Rows from block 3 of a small image classifier, named by matrix and row number. Rows with one number within an expert belong to one neuron, the router's apart. Each number is 500 + 50 x the weight over its row's rms, rounded and kept within 0 to 999. All counts start at 0. Numbers have three digits each. After the name is the row's rms in percent of the matrix's.
Before each expert's rows are labels from the 100 images, of 14848, where the router gives the expert most weight on average: "top examples" is what is common among them. Only what is clearly more common there than usual is listed. The data: microscope photos of single blood and bone marrow cells. In brackets: how many of the 100.
# router: router (model.blocks.3.mlp.router.weight, 16x256, trained with AdamW), inputs 64-127
# gate: expert gate (model.blocks.3.mlp.gate, 16x64x256), inputs 64-127
# up: expert up (model.blocks.3.mlp.up, 16x64x256), inputs 64-127
# down: expert down (model.blocks.3.mlp.down, 16x256x64, transposed), outputs 64-127

# expert 2
top examples: smear: peripheral blood (43)
router.2 086:520415550524419507547463558467550510465459464546519552550514572568435433481512505546536522510499481474490503415518609462459412533491572549535588581463540430409477513459494501433507450562484495
gate.3 100:489533449538510566545498468470525412466462551552494518475521453479595529517449430467390612478519515455546508463419466605518518568564548465495460563536538386477466474482540476630479467515527535
up.3 092:549505449527506520463549417482456588443555459480453467472501498510477515487434450478605551428419453460401525533482434438485489421514574464441493479399439551519495460588526574523475496492512489
down.3 097:444461514499500555506522593537521514565531572581508535479588441518528494447504525421492534474448509416542475550479499502448559515591486564434539515465437379521544504426547500463496505437507518
gate.4 102:505492499480469405539469406550502565528492465453481515462509504588475499493526586518573527524564478457489522459477616478569533457475564481485577585591414534502513446392419425503481583520465414
up.4 098:352541421479458529430502515486476433442519447472493495486487393589425540373551479520417457476474436524453507489504482548502449591458519563560445605406482530478499507522562498564557539514590558
down.4 105:587557546481496517466446466470465538446386584604350527530570468562527513421520496428495517596369513529395505411500520476617483373532485479558517457532505538531487465531536480512547562505477478
gate.5 104:498522513471515374499535454367476486527511499503490526568437482493495496476454539526422530551471472490523525511554473513540522466513539454557586555533531491532574463556536568575581565474587563
up.5 103:454577500518579512413507473495479448559464515426526448586527432605440533565417561486474510524496537486383438473542626476507506481369486471572482450460433461426500484542464455468425513499489428
down.5 100:518495480453576428499445550470520480522629451459403406466470487509467594454538450515528426533487487449503445494555578529406462524544555466445479499523511458526537432480480488583554524416465499
gate.6 097:421518555498524578523453493494409465503385478483494455460477554455495564567515532505501462515509488540553498546511504524448502425591460374529535469574517462509452496473530521560512536415580487
up.6 096:492537541408523543575466464446585483514606565432407538540399533538419549583562485559536495460499507538420500476461505584546572486473547537476356552491496487469485522549574549452537580452450581
down.6 101:458605531506472479482548470529453424545545469495559466608433597520517413462497514539541519488509478556506427486549501483521425475489502601526449498547438542459480463489497488606488589460572560
gate.7 098:559483502546595516371477487535459485462467441535473536483540482463596443440385550504544530537464525447481527499572457595455628465505556501482543477550432521447427479465461469534509437473445486
up.7 094:538472470560537558547517537377475538479456563494472486571516522428520505489511389592404504436437412497410487500541528471484567482539480515556583438580425497377541505407501539482485417537527471
down.7 102:473582478503470475538460598440518548484493515517442480582502489526509539579441526558571460504401507416474504476466411508484487512470481596525560530482496533601482443509516489478598575495526432
gate.8 090:465470506365513460508570418505558600435468563542485498473538495546491561479496530546566508478535544569488505493540522530512598573520393548527534468520530497424557577445400454501459465447502500
up.8 087:563519458425467375542493487527540484440507454512467379498526544478533573538487518407580502582544467416541583544442506440497568503563436410582546565572498485433443508558486424509570465533508512
down.8 095:594511594554600517572445416477509446532474458494483438472499469496513543452479455494490525526529435469612593510551493501472519451478501499522496533451557542595481540485514437510494557517487468
gate.9 106:445489476594490406569523540522575508452494513453529547590522449451452404543496427449564533528528511545455491498480440513536506534516459528384487468496412536532430554545552434452543477533536431
up.9 101:485441508508491526502526551366471460454501460439377534486468520535528557507570399495514533425436535531516450574477550496457493600592483513463486368491529511494517523487538476388482447481489482
down.9 100:473438487503557532524568544460508456475458492484463454510505523479471524435522480509441454481516511432532423486499532523510556496509558466500516551381502544425544514483520497410520402554502496

# expert 9
top examples: smear: peripheral blood (100); cell type: platelet (40)
router.9 136:456517466546577544541542609488498564572507565552429540433481538485568463503522511496457494388588483518593468583565443475492501552539528554418513428491549468545435466403475539575487437552501483
gate.15 106:404477536484451439434460492531441489443638514431508439553488513481506509396545532525560485565490547510489459471534423474464499471563508436498465563539509438500481434510506536561487526480471445
up.15 103:531570487569545470559588485509475505540406518560461476539474403582528546410488512482424474521528501450479550534497494462547503492546545508388548463520549476494538601552571553476495480499419551
down.15 102:505511518539502454492598523509557438533523579488415471511527467518503469510542511472489500475539521535525513528581508446445572479451431514485447423480504502513485596500557457497493403427539526
gate.16 098:449469463495438463453539476471524472517406486519580445445562496575493448480561445405490430462613444473556596530558442541446533530517440516497544513530584440545518482471439498521503472536482503
up.16 098:518576453535547433515566471514578517610394431503515461525548507464504443528595501585457490561518542481561472525538479535540531570470495521438565484567559571494544375528454466612643441497464473
down.16 102:519505567548571443478469517384598566438455522442554486566432492515517521450568549517546562408523454509524562566533493546639476486433460473465568448459487507485521496515569510485517483528628497
gate.17 110:494548492539505519426526543598501484525525475479430567508538404526590449467573500565590488554390443537476571519447571508553462408505514548523529493588488520462512555484521515576503500418484530
up.17 098:602504466514457467505419488403517458518546492525503475608506501493569547589492590565469510538419409493518536524519546464555456422523553568475607399460507513496462436519445501546466588529515523
down.17 097:437472454509439513578505461538519484518440603521513485444519465498429523498447543479491533493514532448455523543500593551504415509530566546514479539480476542474508458568490480474423500509462480
gate.18 096:508557518405498482495444505542406552445496614435514518567512568572446554555542568474432454416404536526481554463537451586506499536495614478523573553465580485517520503475467603599463484547455423
up.18 098:526472565565469497563479569481467452563438465472501478508497450557476568499469438478427478561469532519473448429494421551511585519525460451556485477499446397461476464401518481620454481474569474
down.18 100:532478595538531518446462395433502475546579428510484403612533520532446647496553501461521503408428547477463444518418501419380527520494486503556539464610510476427548576575489519450446547508505469
gate.19 094:478500438565511397496632584534435583517583479547552455453508522433422638587466494501455505541519507559469466512496463483506559495437450397493534483503580562517518555505511497525546459565495536
up.19 098:503487469495450541536444523572480440505601498501536552430442505491461546451508504566534460496489426354563560547510482532512563446586509548650364436513444532507407463545453503490482525423553486
down.19 101:450499441444399447470568615513468505558555522467641476491446438579449494519535541460496447565474613503546548430462449484393484536464432558466577479448501604581524466547487505530490428441460557
gate.20 091:541539562607453531408478506468424443396449475526490479482481658535528424606530496476542506440507558535478505501480434509479477419501507488457540536418512441524419453490537463462514474555515541
up.20 097:483536481429465522500562557553516501416438507506458551470409429457478413563534515549534444569551557548491406521523519486498578505499467443457551590428527489522508546467562515504452492573488491
down.20 107:532561530503435452495582462518537430433625531517485470368434488485529481558527486543502514586503432533503518541599463424574448481522493550511428487484574584563505488587445549344526475560557546
gate.21 096:444475591470475468526415592580479540540513430592611515541475510480414574534419578478442505460497585467501427593547533501538581552528498555486550446455465497515557569524464469434448474453441517
up.21 095:506483468520472488490485527533572468538554492550516648481474453522438547518507443473532517505453458480477505483418440527404499539505551424580518473523558525495580526502440500515474542469424486
down.21 102:449530584547460527500507520377550463511498550550419478556527595548491502521523526613557428576472501544524477459483455411650555503533515496438471523479492469423560483505471535479452548451450533

# expert 15
top examples: cell type: erythroblast (34)
router.15 093:543474563481499521462493496580575481507481534468560536610552450460539538480574489426509477507407521514491443459438421559478555456507421534514399438494391416546501505482540455529516451569459538
gate.3 101:505480607530391461438467598547500444480432528492512512476513570472581548474513458444550529527489592400434583390530480504520468525514515511503506522530535494474466503557601575440342552415483540
up.3 105:497378453589493456428410527505514553481506527491481538503461467515415475535464524501480520495474541503510452565481396493547628476533497436517458533590520449484507508484482516468455458379435487
down.3 107:555550489478438531516479451510511494490438468528509482428520413448494489599524505444498465470424524453432519526510544509570563568509522471465508494533443579518536541446512511508479412488405515
gate.4 099:430339549449438549430510433383516595534496553518422485448493444531473449462565533585497506488453510499415466529516508448440457491572537379412461539530501497519511479497474475545426416535465499
up.4 104:486483438525514470551476457508484524416625557527487386570524410535480495484439558542476461567493490497460520543543417487450455532483503499573527558546461390497538517552528461416484530577580574
down.4 098:410614536401470501416522566562465493464464527529595448455490450481459463586448583576481542511526515489535506465589604486528526501474535477529472483471516525515470537572488536579493502526475454
gate.5 097:429447535501545526474549430540499542478478436579451487528561501492461512464479490476421553552529503443447470437433558469605527528453474487394525535465469563566451487531404529417542466448459488
up.5 098:481520453515465387506520581497567516507514472505442457511521561467528455580407535526476576537476450500507579493447582500451445489555496519478553518489466465517611557534450474551544532521414435
down.5 099:499419586563565549526495497528481526458579528438553488452388513444480522508543540528625423459425514519458531479548489529506595471489493419491521526511576540552557545465461450473541502527442486
gate.6 098:459476532565495557461497452483536559507488525445442547539457529477428419582473455462537632464401499582444395553483460488516447448511550525464510494559470413491511481556453549499565499486576529
up.6 100:458475485448477583510510416553543439480513513399450568469482504451497492491426537557503525526475472488452719542561466493599560389446493480440454460467399402525462485549471539589517546458472562
down.6 100:549447552569453469568530439474458475456440473443460541489519524527432437538584521514511515499530369465503587459542549570518487408495564459519488542486443503523598480516544511469500497491559411
gate.7 099:536486531337496505438576505494439438440377420521485488582542552476466490561490506504517432567502548470501594468483504587515595514440587533551464485546432463488616445522491453548515513476498483
up.7 096:520536511585529486473457495469514452434552543512446577492469450521487433523516528513515535448449527487409450529531563520479529487597460565590487476469518491515488540498435511546472521559471495
down.7 101:486508557567446485547460525475451545427486569486422578390538440514554386448473505510490437549507535510553469464485559557426464541517534541445514481626494490398415473588428604428447519404485494
gate.8 093:498470528405550476599584465483460537413572532410492419505485538536467410590475455587513488535470527544529494480479555453517479494490479391486477517489451535601475452483456473470502418525488533
up.8 103:534371486437492532456608540435461514468432519371475525515605490534527405483398441541588542540450464471419521532497553586489412526537590459494587492454522514472539466502491505513486543456507502
down.8 099:454538550496486451479529427439565440496583360510481443452558434587489579399505573419520580529543517561498548534577473479581559485522528596437465470517530445526503445464455587514552523572448575
gate.9 094:483508478574612482437500571587464588513501453481507559516459476465467507532461632460401533465528473503498509562560388578529510461499442497575511419510456435539585559572539420508496500508463449
up.9 104:536444520552483536485537483565397438473542494428546534438538515493519477375521480539504492569556452503574509394489517529508349400596589512596445487522580575593528460540380387536481517548520469
down.9 108:453507559520500492573508493455411546492522544475505530478390474536468406487471431513469519477490385453557474551420500512590481424514573492497611441509520432544530552446512466459448521541536490

# expert 6
top examples: cell type: artefact (33)
router.6 123:468536580518474499548575577523433512513572533560437514530438567482485424463457443498542443416527548442509517620485497464501479512579554526546587473481592515475529571536505571468482534458518431
gate.12 103:507466505498444461533554456426575516457539436440533442510595572546586504465525545454576541451488437541433482516508438486419516471476485498428518543546528470419466566439459519455488560390605420
up.12 097:449435513456452467540501580454610620513590526567481537501513479473449472451381457577463462459546445582441399518454562488430398400549514472485469489548482464448519506492417533481489556502547603
down.12 112:508513504441470526582540507518532471469515520483597405465500544525541507491524526496435514606578507430479525588450507539441543459437483551451478531380493482573588505413542515492483526490575414
gate.13 100:443425543470483595538486490524404490556454491516566501453450471540419445498480529488451540641505475531532529413472496595567492532485502492441415452439522549525499425475457502438447521445538528
up.13 103:507570487617403483553485503446516601527521490509482502515524403503511554496459524433489526456416437503518539480550553474498521461446565597482542442469433442396540552464491456558452498400434467
down.13 101:446442535478502547495497520528558474480581447481546530500555566461513533470483554464473532465581469493366455498498537532562445511589451534523469512486403576581566422558526485407525575493529488
gate.14 099:532481505455408434465501522477438452455521491498475446549447537644502329494540390524627481476544402510562619423569456538464549498421417450384487524531495462395567557437590466447579485445477506
up.14 095:531497493448381489530545517472393488571449453449462479503541515617523528580538482424470518423512473547460446525536534402470559526536522469414506513403585534516475487574525457426486500419544538
down.14 103:558465544513610547506560545498479410449517446459483418465407456541462508462543541523467587531555465506530522505469443430482396486486476647540495462534342610469580471439540465479549449478486501
gate.15 094:518522488455497431405524494481476424552442628557543576472538592408541554525482520558704571439539535512469426485505490489476503499543513434443434554509491554531549488486416488425470443557518501
up.15 099:485530469502642421431406424512521508464469498475409484608500534498470494521476478448481473633522406486529455504523428489504500586469490533451523542453510540471515528499486517513538545463488541
down.15 111:545478511473484490491496554489465405467498453561539465480516485489376481498379532551434530506512521490539546567464536472520499529475486505568480539496456527524507555424493434605541490528484518
gate.16 101:461448484500449567517506437527498492481442464488511484499528454491471559461557535483519511474525410494440509551450516520513489466494546526552504490443482542482447482469573375490489417472449483
up.16 098:510447541428466503494526566431511501523478405479532434502551591468580554526383414528478465463437529562531550554600484568426584545588447469490527450481514443493468578462534534506430482499494397
down.16 104:492500435541411552476564480463504485473506530515425525517509511480408435507615401483552497474521491624548516616554515517435568473489564586507556513440516606537564471487470487552481506596481517
gate.17 102:543535514469511514499496580504540535396466535496456467453572506564477524478410580501521549521459502481438499493457558429516420452437520395586520454458563552415529420408468568456508515489537358
up.17 101:574538486507487512522478432497537488602478450507491420526574518573473434488508523478507580492439505518460477393564434519451424499506462545542446493470538472561482561433433492600500538538472493
down.17 104:422540469513544511463498516389471488420592485525497508462478527532617606554410559452505468520522497517490634605548460629512541456456467517496539555508569448534456560464430518482511531467461552
gate.18 100:571531453511409532423448474593489482419402466472484544556418470455579499430475475434465496486519463593439502466430534425460539600498507470561526565530474467487419571544570485519563444511653463
up.18 107:461592518444484525426533608469584459399529447433547479547465532464550607512594519500519376520502490443469510514505480594414495478517463594502494535473494520480550510445462461524591463532503504
down.18 103:448453531473500499456507466436442474574506501472534497529369547466511537479465511396534539557413508513443495458542490524541477442511520502590520442539473551456496450425456624511567529502471532