python train.py --num_classes=2 --moe_every=2 --width=256 --gradient_noise=0.1 --batch_size=384
Rows from block 3 of a small image classifier, named by matrix and row number. Rows with one number within an expert belong to one neuron, the router's apart. Each number is 128 + 24 x the weight over its row's rms, rounded and kept within 0 to 255. All counts start at 0. Numbers have three digits each.
Before each expert's rows are labels from the 100 images, of 14848, where the router gives the expert most weight on average: "strongest on" is what is common among them. Only what is clearly more common there than usual is listed. The data: microscope photos of single blood and bone marrow cells. In brackets: how many of the 100.
# router: router (model.blocks.3.mlp.router.weight, 16x256, trained with AdamW), inputs 0-63
# gate: expert gate (model.blocks.3.mlp.gate, 16x64x256), inputs 0-63
# up: expert up (model.blocks.3.mlp.up, 16x64x256), inputs 0-63
# down: expert down (model.blocks.3.mlp.down, 16x256x64, transposed), outputs 0-63

# expert 11
strongest on: cell type: artefact (25)
router.11:125087124114150126110158139111111154110118142144132102121143052098139156142091090131134151125135114111158123163118120135104074134135090130130146122181150143083147124108166167150139132149126138
gate.0:127114118074100161152066160194170141155093150103110099134124125096164130161124148138113110078107119167078134123129130105150131137108133163154145113105128129111165100122072078109141128157142129
up.0:168133121107132146134124131110119172062090154126146088107079136151114127167110142120143098105118138117087144120091117101123133111150158148129080143104127108171121129163121117136138106142117157
down.0:138115057093095131162139130125161118123112130056142102145109156073136137121108115095068118110127141150158158174098147129091121116112099127128107132143166158114099128136131117122111111110151098
gate.1:108145128115154100097159120086143202146127115143158141141123123135155135126130111135156136140133122146104132126129120144104170132127161056118122149126145133116103122096160138118088126153152162
up.1:116159177178140078130129161153142109126117143123144084079094101129092135079103165130130106128083176087118140086099118105113135155144121156150131138130125141102110137093171162107118138107084144
down.1:146144141100099183118117143118102128156088163137177117151108149137116090140096156182132118152078069091140114118127120108123105093125142160116071131109089151117136125120086078085158103115138095
gate.2:117101119089104135157137121119141116134075089139155115117145105102133116120075132130146089150124080135139150078149111099151133148115109114116090127147110127142151122125109175124159122130148155
up.2:199122092127117131116157115121163175150105162122130113124134142100142102146107096147109139080130099131132131106176098115178141142124084146130108103102122168150133111144153154156076135124094111
down.2:124119172134102131130156154109135120135128122143074158104137084122156140128153153144150116118108140129117140130105127128109146165116132134124126134146157123124122115130146148125148132107141149
gate.3:107149129121116138149119134121173120153138126098117161127126130103146054149094168080148124152141154131121141098108142132097123149112148115142145163105147094124135115141130149133137139139101140
up.3:120154106117146064165180131123159100087125126124129108132120119146164161061096140127148105161125137101174121164136125120143139151146113090103112126125115090115105155189132203128101170121124130
down.3:117110133127141139111113088150112103158094144118115133103150170115153164085138123152127134122118140128158139120119152157114133042062154201129161136121109091139092123102108121114108130113177142
gate.4:138134135111119115100132138142113137130140149099122071120125190079114116117089081114137138155134085125111140154120161169114152148107114097101159168193124142156154141125178115207138153128128125
up.4:135138120115117103157088154125120121127100087127102110088157117152136139154152127103103158144176121109129119123147182152148166098124131123081159122104137162133158141138116100150146116133159116
down.4:093150141112143122104105117152170143136122097150127176100129165125118172187129127121123124145105109128144147158114088087134135098163136131182115140121137167138104070102107115131130113119119139
gate.5:106151137130099104140156151119125119110152147118131078142114132111131094099141067160163134089130116106164160138099108117136149127120165093131118161124163118147119126132127157083113113144133121
up.5:180158172116103106082113119147103166126131130100089153147109158133124143108120102124133145104085176157092125155134131149162060178119177142091142128102168182101132104117091142115094135076116089
down.5:165132121078095163131122080116136127097102125152116075136072100093102124128124123102091123097089146095153121109136095152127118103144108122150123128170110173137108151130122161103134110090142093
gate.6:129131149130137139123150142046106113116139156095148090136108123147084108091173140091123111135129111096125109150169114178130162148147148148146138092165113128143109132101150095145135109147120146
up.6:118150133141113156150151140100137115113105152133149125095107109120112132079115180121103088134146143110097122124164149122187175109110126138077098127098133140163099124117101174120153146162131129
down.6:139118134167161120126123081141167078109130163162143136141134107133147141104120166129112146124155142143113129089091144111123141095112118109141125139142169153135111154142172113102141121110111116

# expert 10
strongest on: cell type: artefact (46)
router.10:141109140166108111145104116137143097162119134105163131138107143163140095111105151154124162132101098152138121139089166089107128149108164136115171162115169109114124107105149118113125092122118112
gate.0:143126119142126158114158148149133139112112128122159130137123122131122123129118134170131158120140156071101129145130088103104172110117094147109100103119104155117107143161190057071110129144153087
up.0:110152115129094175151128115134109147103143112090130120144130159155124188129143138101126126125121144136125059103134130122149129137167125129144120120149136104130078127150104117136126149129113129
down.0:148134152089158129085148129122121104133121147140103151144137128118135150095105114164125136161149149072125122120114139159110125124114115106126141113114129156130130093163114112144146135113130145
gate.1:134135078152105111077136126180145144101157142122123127137130105108124099154132163119102122147148135119128145136115140167125131138150105103150141098140166111182121100174093133146122114111134126
up.1:153134137166124129104110116133145115116136124152108089171156119118140114132122131132092146139090125079147128114144093165109113163191101101143139093137098112174158100124117099133116120171148135
down.1:093108116139102160123098121153137145085105195105122106151158127141145124110122070096122138127128142138135130132167110143128183124116145086153162123112160121149142164152114169149152157086139122
gate.2:112106119126147152129141137147167132091143148125115144136116118159119133133096115141140170167141118138150132109159130148114115112126155149155123127132116111160134135104136110144101117123102124
up.2:128142173121136154131140113166085110114106066112126124159116123094137124125128135117119086151106116135154182099149137123151178117123118143143133171147132132159117143123159172182139133137124070
down.2:134106115166185115091104073114108100145136130119152143162139158195122118129135135107144096157071125125155133155099104158191146156117115123102115103143138115167135122138130121146106129128064093
gate.3:141154103146145077100145130139127135116172118143115109148072136150116117161129134115113150131107140196190114117145135138153164110094162135115122169100097101087118145136098171109142113129097141
up.3:121137116088130129145147147133137113152085130154150177167132126141098086111147138168154131144110144118141117133097156169143111126103120172106146121142112108152109098122126123131149137138108173
down.3:116143096126109123091095101154140131129144154126114099139136165111133125151114107099128156115111108146117135133133137126123074105139112092125159130134165155128107163146166143131108110129111150
gate.4:174105100147137121127105118108166076144105116118115141109139137118134066146137067084134114136130096147110136141116131139109159129174115135102114149099134112133121145125172103153150136128136111
up.4:180111154169128123165101079152193134089087102114115183095132144075155109114129128139127111133133163095127135104129097115132101132127142082108108150124174140116155116117129143087107111130109145
down.4:105083119111108149080114151154138138098131092123141127160109154157121150171159113133103137127099122142113072101114154134122174097129129123142146131149127157096098147143117135136154106112104131
gate.5:116108129158121123141108129156101091141198111141111113113094146158134152105121132105141163145178160162114129128129111090153109093153106089137155125111091125083105145139113143140118130129172133
up.5:093125154113160114118080132128127142107137125155182151085112164170138159092141124168128119156168092099165138161128140157149142166139118101094132126128100101104091143106110175164150117140140101
down.5:118116120100127150150084137151087103155166108129134114101092155083114163143128129101124132143144160111127120136178119142112140141107136171172098150117151116118082127127145097103126134149144136
gate.6:092105093135126119144116097133128102096154117143163109138136118148104071108101141142159165132127177140171164113134143137117143143118142140152150121127159120155156104148124160102116142114101113
up.6:146107079156152121122151115161080148102112136151119088149109105103141139141138120115096080149145077130124108124124150102146169137130092135161131145081095126140121158137165131113141156091100125
down.6:138129102141107162170152176126124148134132110135093097135123151125168137109163059145084105108106125135152096103173092145116122093162113106118129110104132109126118176157158103141093114141113134

# expert 8
strongest on: smear: peripheral blood (83); cell type: segmented neutrophil (43)
router.8:103136196099133141146114136147088128126133148136118119128103175150110120106106154105131109107116123180141171103103141095116175102133095104151098121118112129081133148124128135126080098165106137
gate.0:094110146138148125117173153126110137127124116104115108150121137141090106106122121072106152111079121145112175137185143095133147143113114117114125136144097117133147147129106121144126093063111161
up.0:125136146122187112128127098142098155145151123107127097147126139143135088145126100134148114122099124108113144098093179101113153095102097091078083149128099117149146122094106130120079098129136133
down.0:128156098133134088118081176113076104082105132109102126122137111128102129113083109134075108161124109095140160093125148149162148078106155183125164092152130135124159100144115153108143132113125153
gate.1:105174111169126137151143137119097136149183127106112143130114149123183136140115104173135102109127138121092177185115130108102116122138099115130093111155115151162149094132083134143105153122114133
up.1:117108191108092162131127142169147174141165136157133105171106093154107075060166105090143140058142104117108104152148111136134146130105126115118138172126109130099118160119117143125144124133122112
down.1:162073099140182085099103140108135128107158152153117159129109155139150141112157120126176124169129163200112132159099139108125118098133124137097098104139157111160114126118133151116123108141148153
gate.2:137155135159123119150161168154119097114119147147110101139096115141186164103127121151125105131134139133127137159139135143103182147112139171142101105135136146119144103113152134128153133115103143
up.2:116143126114111108098146104179111114124153129096144125175135109125137151102103079079144113095140145093097116121127111164092121114115155146154154137172108141129106121100136116132152128161121128
down.2:101116143105136117151136118173086134105135137139097144093123114119142131137132121093127120127132109117124126114094158110151131160126157150147146115085179120088160128167094101107117084131083135
gate.3:072169126189091142128131139136142130114140117142110135105110091105147128136142097116096112123109151146155082114149180117115147147113108120152124084120136131097131158174120132126099099134146111
up.3:150131095155142172110096119101102130170180124115119118138168153154123167129142137117088069120105113149117104147097124140090153137106099135148148134076116111121103093134153141139170174089166126
down.3:135099157114148126072139144099122100136154170151100129097125146118125104190095129154110119122121093155122086127084104118177120146127128097114143134190091133160139118099153122130129115141090149
gate.4:131116128109132127127159118109156115134144130116154149099138106089082099105135147093127129148100119119146122107161091151092156097150129116127098175111136113124143100105169158108082099102091183
up.4:154125141127150193124158151103086135109133112127141134168144129110111145118132139123121107086148121129111140091122121121122086096081165156141123121143140104155150114104188173157118139104099132
down.4:157118136079144124163120119111157143145152098115141120158150112149083116128147148121114127133162087148054128179059133124100126136118097098142130126136149127125150115138117148099128099163171077
gate.5:102126137109133146146155121114131163127173145115111117125145156142106135105112120152174155136164144145091144107102099120166114132107112146099145161152179079127117124123115090106087130175129147
up.5:124135115110134101112153152117168108131122133111115110103100100109143129123113114133143175082158141110094117089145159119089118061106103101135149133116150118118125152144135132165114173147171162
down.5:082120171112100113152113153120164146108102164154158048086117119160105137119154138146123152141147152093135124119133068178144127156116091089144159153140116137071138142131154158147084115130127103
gate.6:117102135133130140070128100104149120121101126153160130142123134115090114135106125145141121131193147129180137141131126127130147127107218097155131101138143137147155124102126155120117112143180129
up.6:146116160112122120096099152133080128155110150137150142104181142102125113120118143103164136154120148120108092084137114154125129118172060131101187085172145106143105155101113139130106185137166101
down.6:130104130152109077109136137101130121079110160136125155127149091127138101138138130107077155141114156097104116139112109092137162123111130045144145141106138104121126150129110144103141138106174131

# expert 12
strongest on: smear: peripheral blood (37)
router.12:108129172118097111110161128073106118161126155143138120115153163130144102099135103104147098107161134113139155125126136126119124129108153102109123133154128105084142116155153130128100132096092150
gate.0:134155098109103153151097137135138151094165173144118111094119114094121159101156124132172130101148116189114131111143141129113118131154145124109120083146118091138084135135098139105099101128118131
up.0:152115136145145113177110130143078159141166143103102178119111103155140155106149158148096159114123150149134111083090144144102097060123167124144109081153110102137129179128105155126121151147117163
down.0:120101191146111119145069135108107089135140093150104111147154133172133156100150104096129130099139107143128150142163130132102142143091142081134123128136125117148102134141074084131115116113114111
gate.1:081077087169126101094129114113120116165164121130110119202133159159153116178131139137122158126135111134108112117097118118097155105121129156128140132109145194142140104121108118087166129163129114
up.1:106120137140101141160142129144161122104145167140162150144124126146119144059100133126119131087130125113119145146110118131125119130127097122101139143129158111127097148105117109133092091094151125
down.1:129173132096100176159137091139148140116123121114128133120186130106109108184122102123137164169179142137100159162125108124125126160106130141118157103125164136083147095097170144115128127141146100
gate.2:147127119143147111117122126108156139111082122113100121125088167188153132112143135104105095080125150147124138114168126115157116138164117096131153105114144135123136099134161143084146115095100096
up.2:089150137124136144093135149143110127118118096149140127129138085122109118127142072123139126141099109131132127133118099116144125168139147147149150170081136162091125158101134098129115120113120127
down.2:144161076127158142098174086120125142111122144126108143082142096088135118156109129110115123141109143149142117130153136133167144135110118155171180142080128082134136145156153147124111140136153138
gate.3:110130115106149127114146079112145121158125086110075122114149148106133141109136109119162127127086163118179135131115157153104167140127146114150136117137137115131157196109133102129167128115128115
up.3:130096111160110156142121122123145183147122103104166138152154120166113115121136111118147078160134132157115112130161168092124155150103135126166102134150122176151177085142137158146143123162160124
down.3:170124156169102135117107127101135134149132121106164115124133143130159148145092131130155150158148151129153087156153135095147079107144086132112119157128086179108161094117119135139198153101111138
gate.4:128117113130156133123098150113173108156075136112169156139121114174132136128123125125154120094096136093167146131119128123115160127137133118121117158133177116138126102098108121165136158078132142
up.4:090110149168154119107139096074146127156121159118113118082133124116103123166136107138123168139103113132142115135150099130122174114149124121131144099106097108113150154122115121162151170153119136
down.4:137128087121118131119100124120118107151077178145105124155119140168115131147143081123127146146125176124136124102142132144134186122110126145093145122110150186166126130095137151181129053153136118
gate.5:128142117131120153152128154129107087126126163138166161146120110185141122103114119099089104120089135107106155128148142111140104084128077105123126129152159108166098087132085121135185115125141144
up.5:149112169122153109093100141112088075146133102108100118136161114113102142127092127170149132140102124101131136118207129159141110123129118166066113120138082124124118149137115108119088124127139124
down.5:144121133089152133123135158111153070134108139101108117123137116121171147132153092115123136126142101126115108151125124156175138141158108110129076174122113093147108164137141142120098104140128116
gate.6:128170138130159122131121126086112129134160123113128145109131101155125152129160128126102115106200094152142147116127120103175088148137134113130121113129131160165135131138108080142101146139145187
up.6:162134054116175159130150110134128125150107104123119113113166090152170139145144122157115141124141147177156094111116142105121138130144123088167101164087117110144101094089137147143159135151122113
down.6:112114148100121131176110144133130119135124135120109109132105095130116096112096124124124145108121122095135125117096118128136124165114108099167115135149129150126147162148103112154148109140099136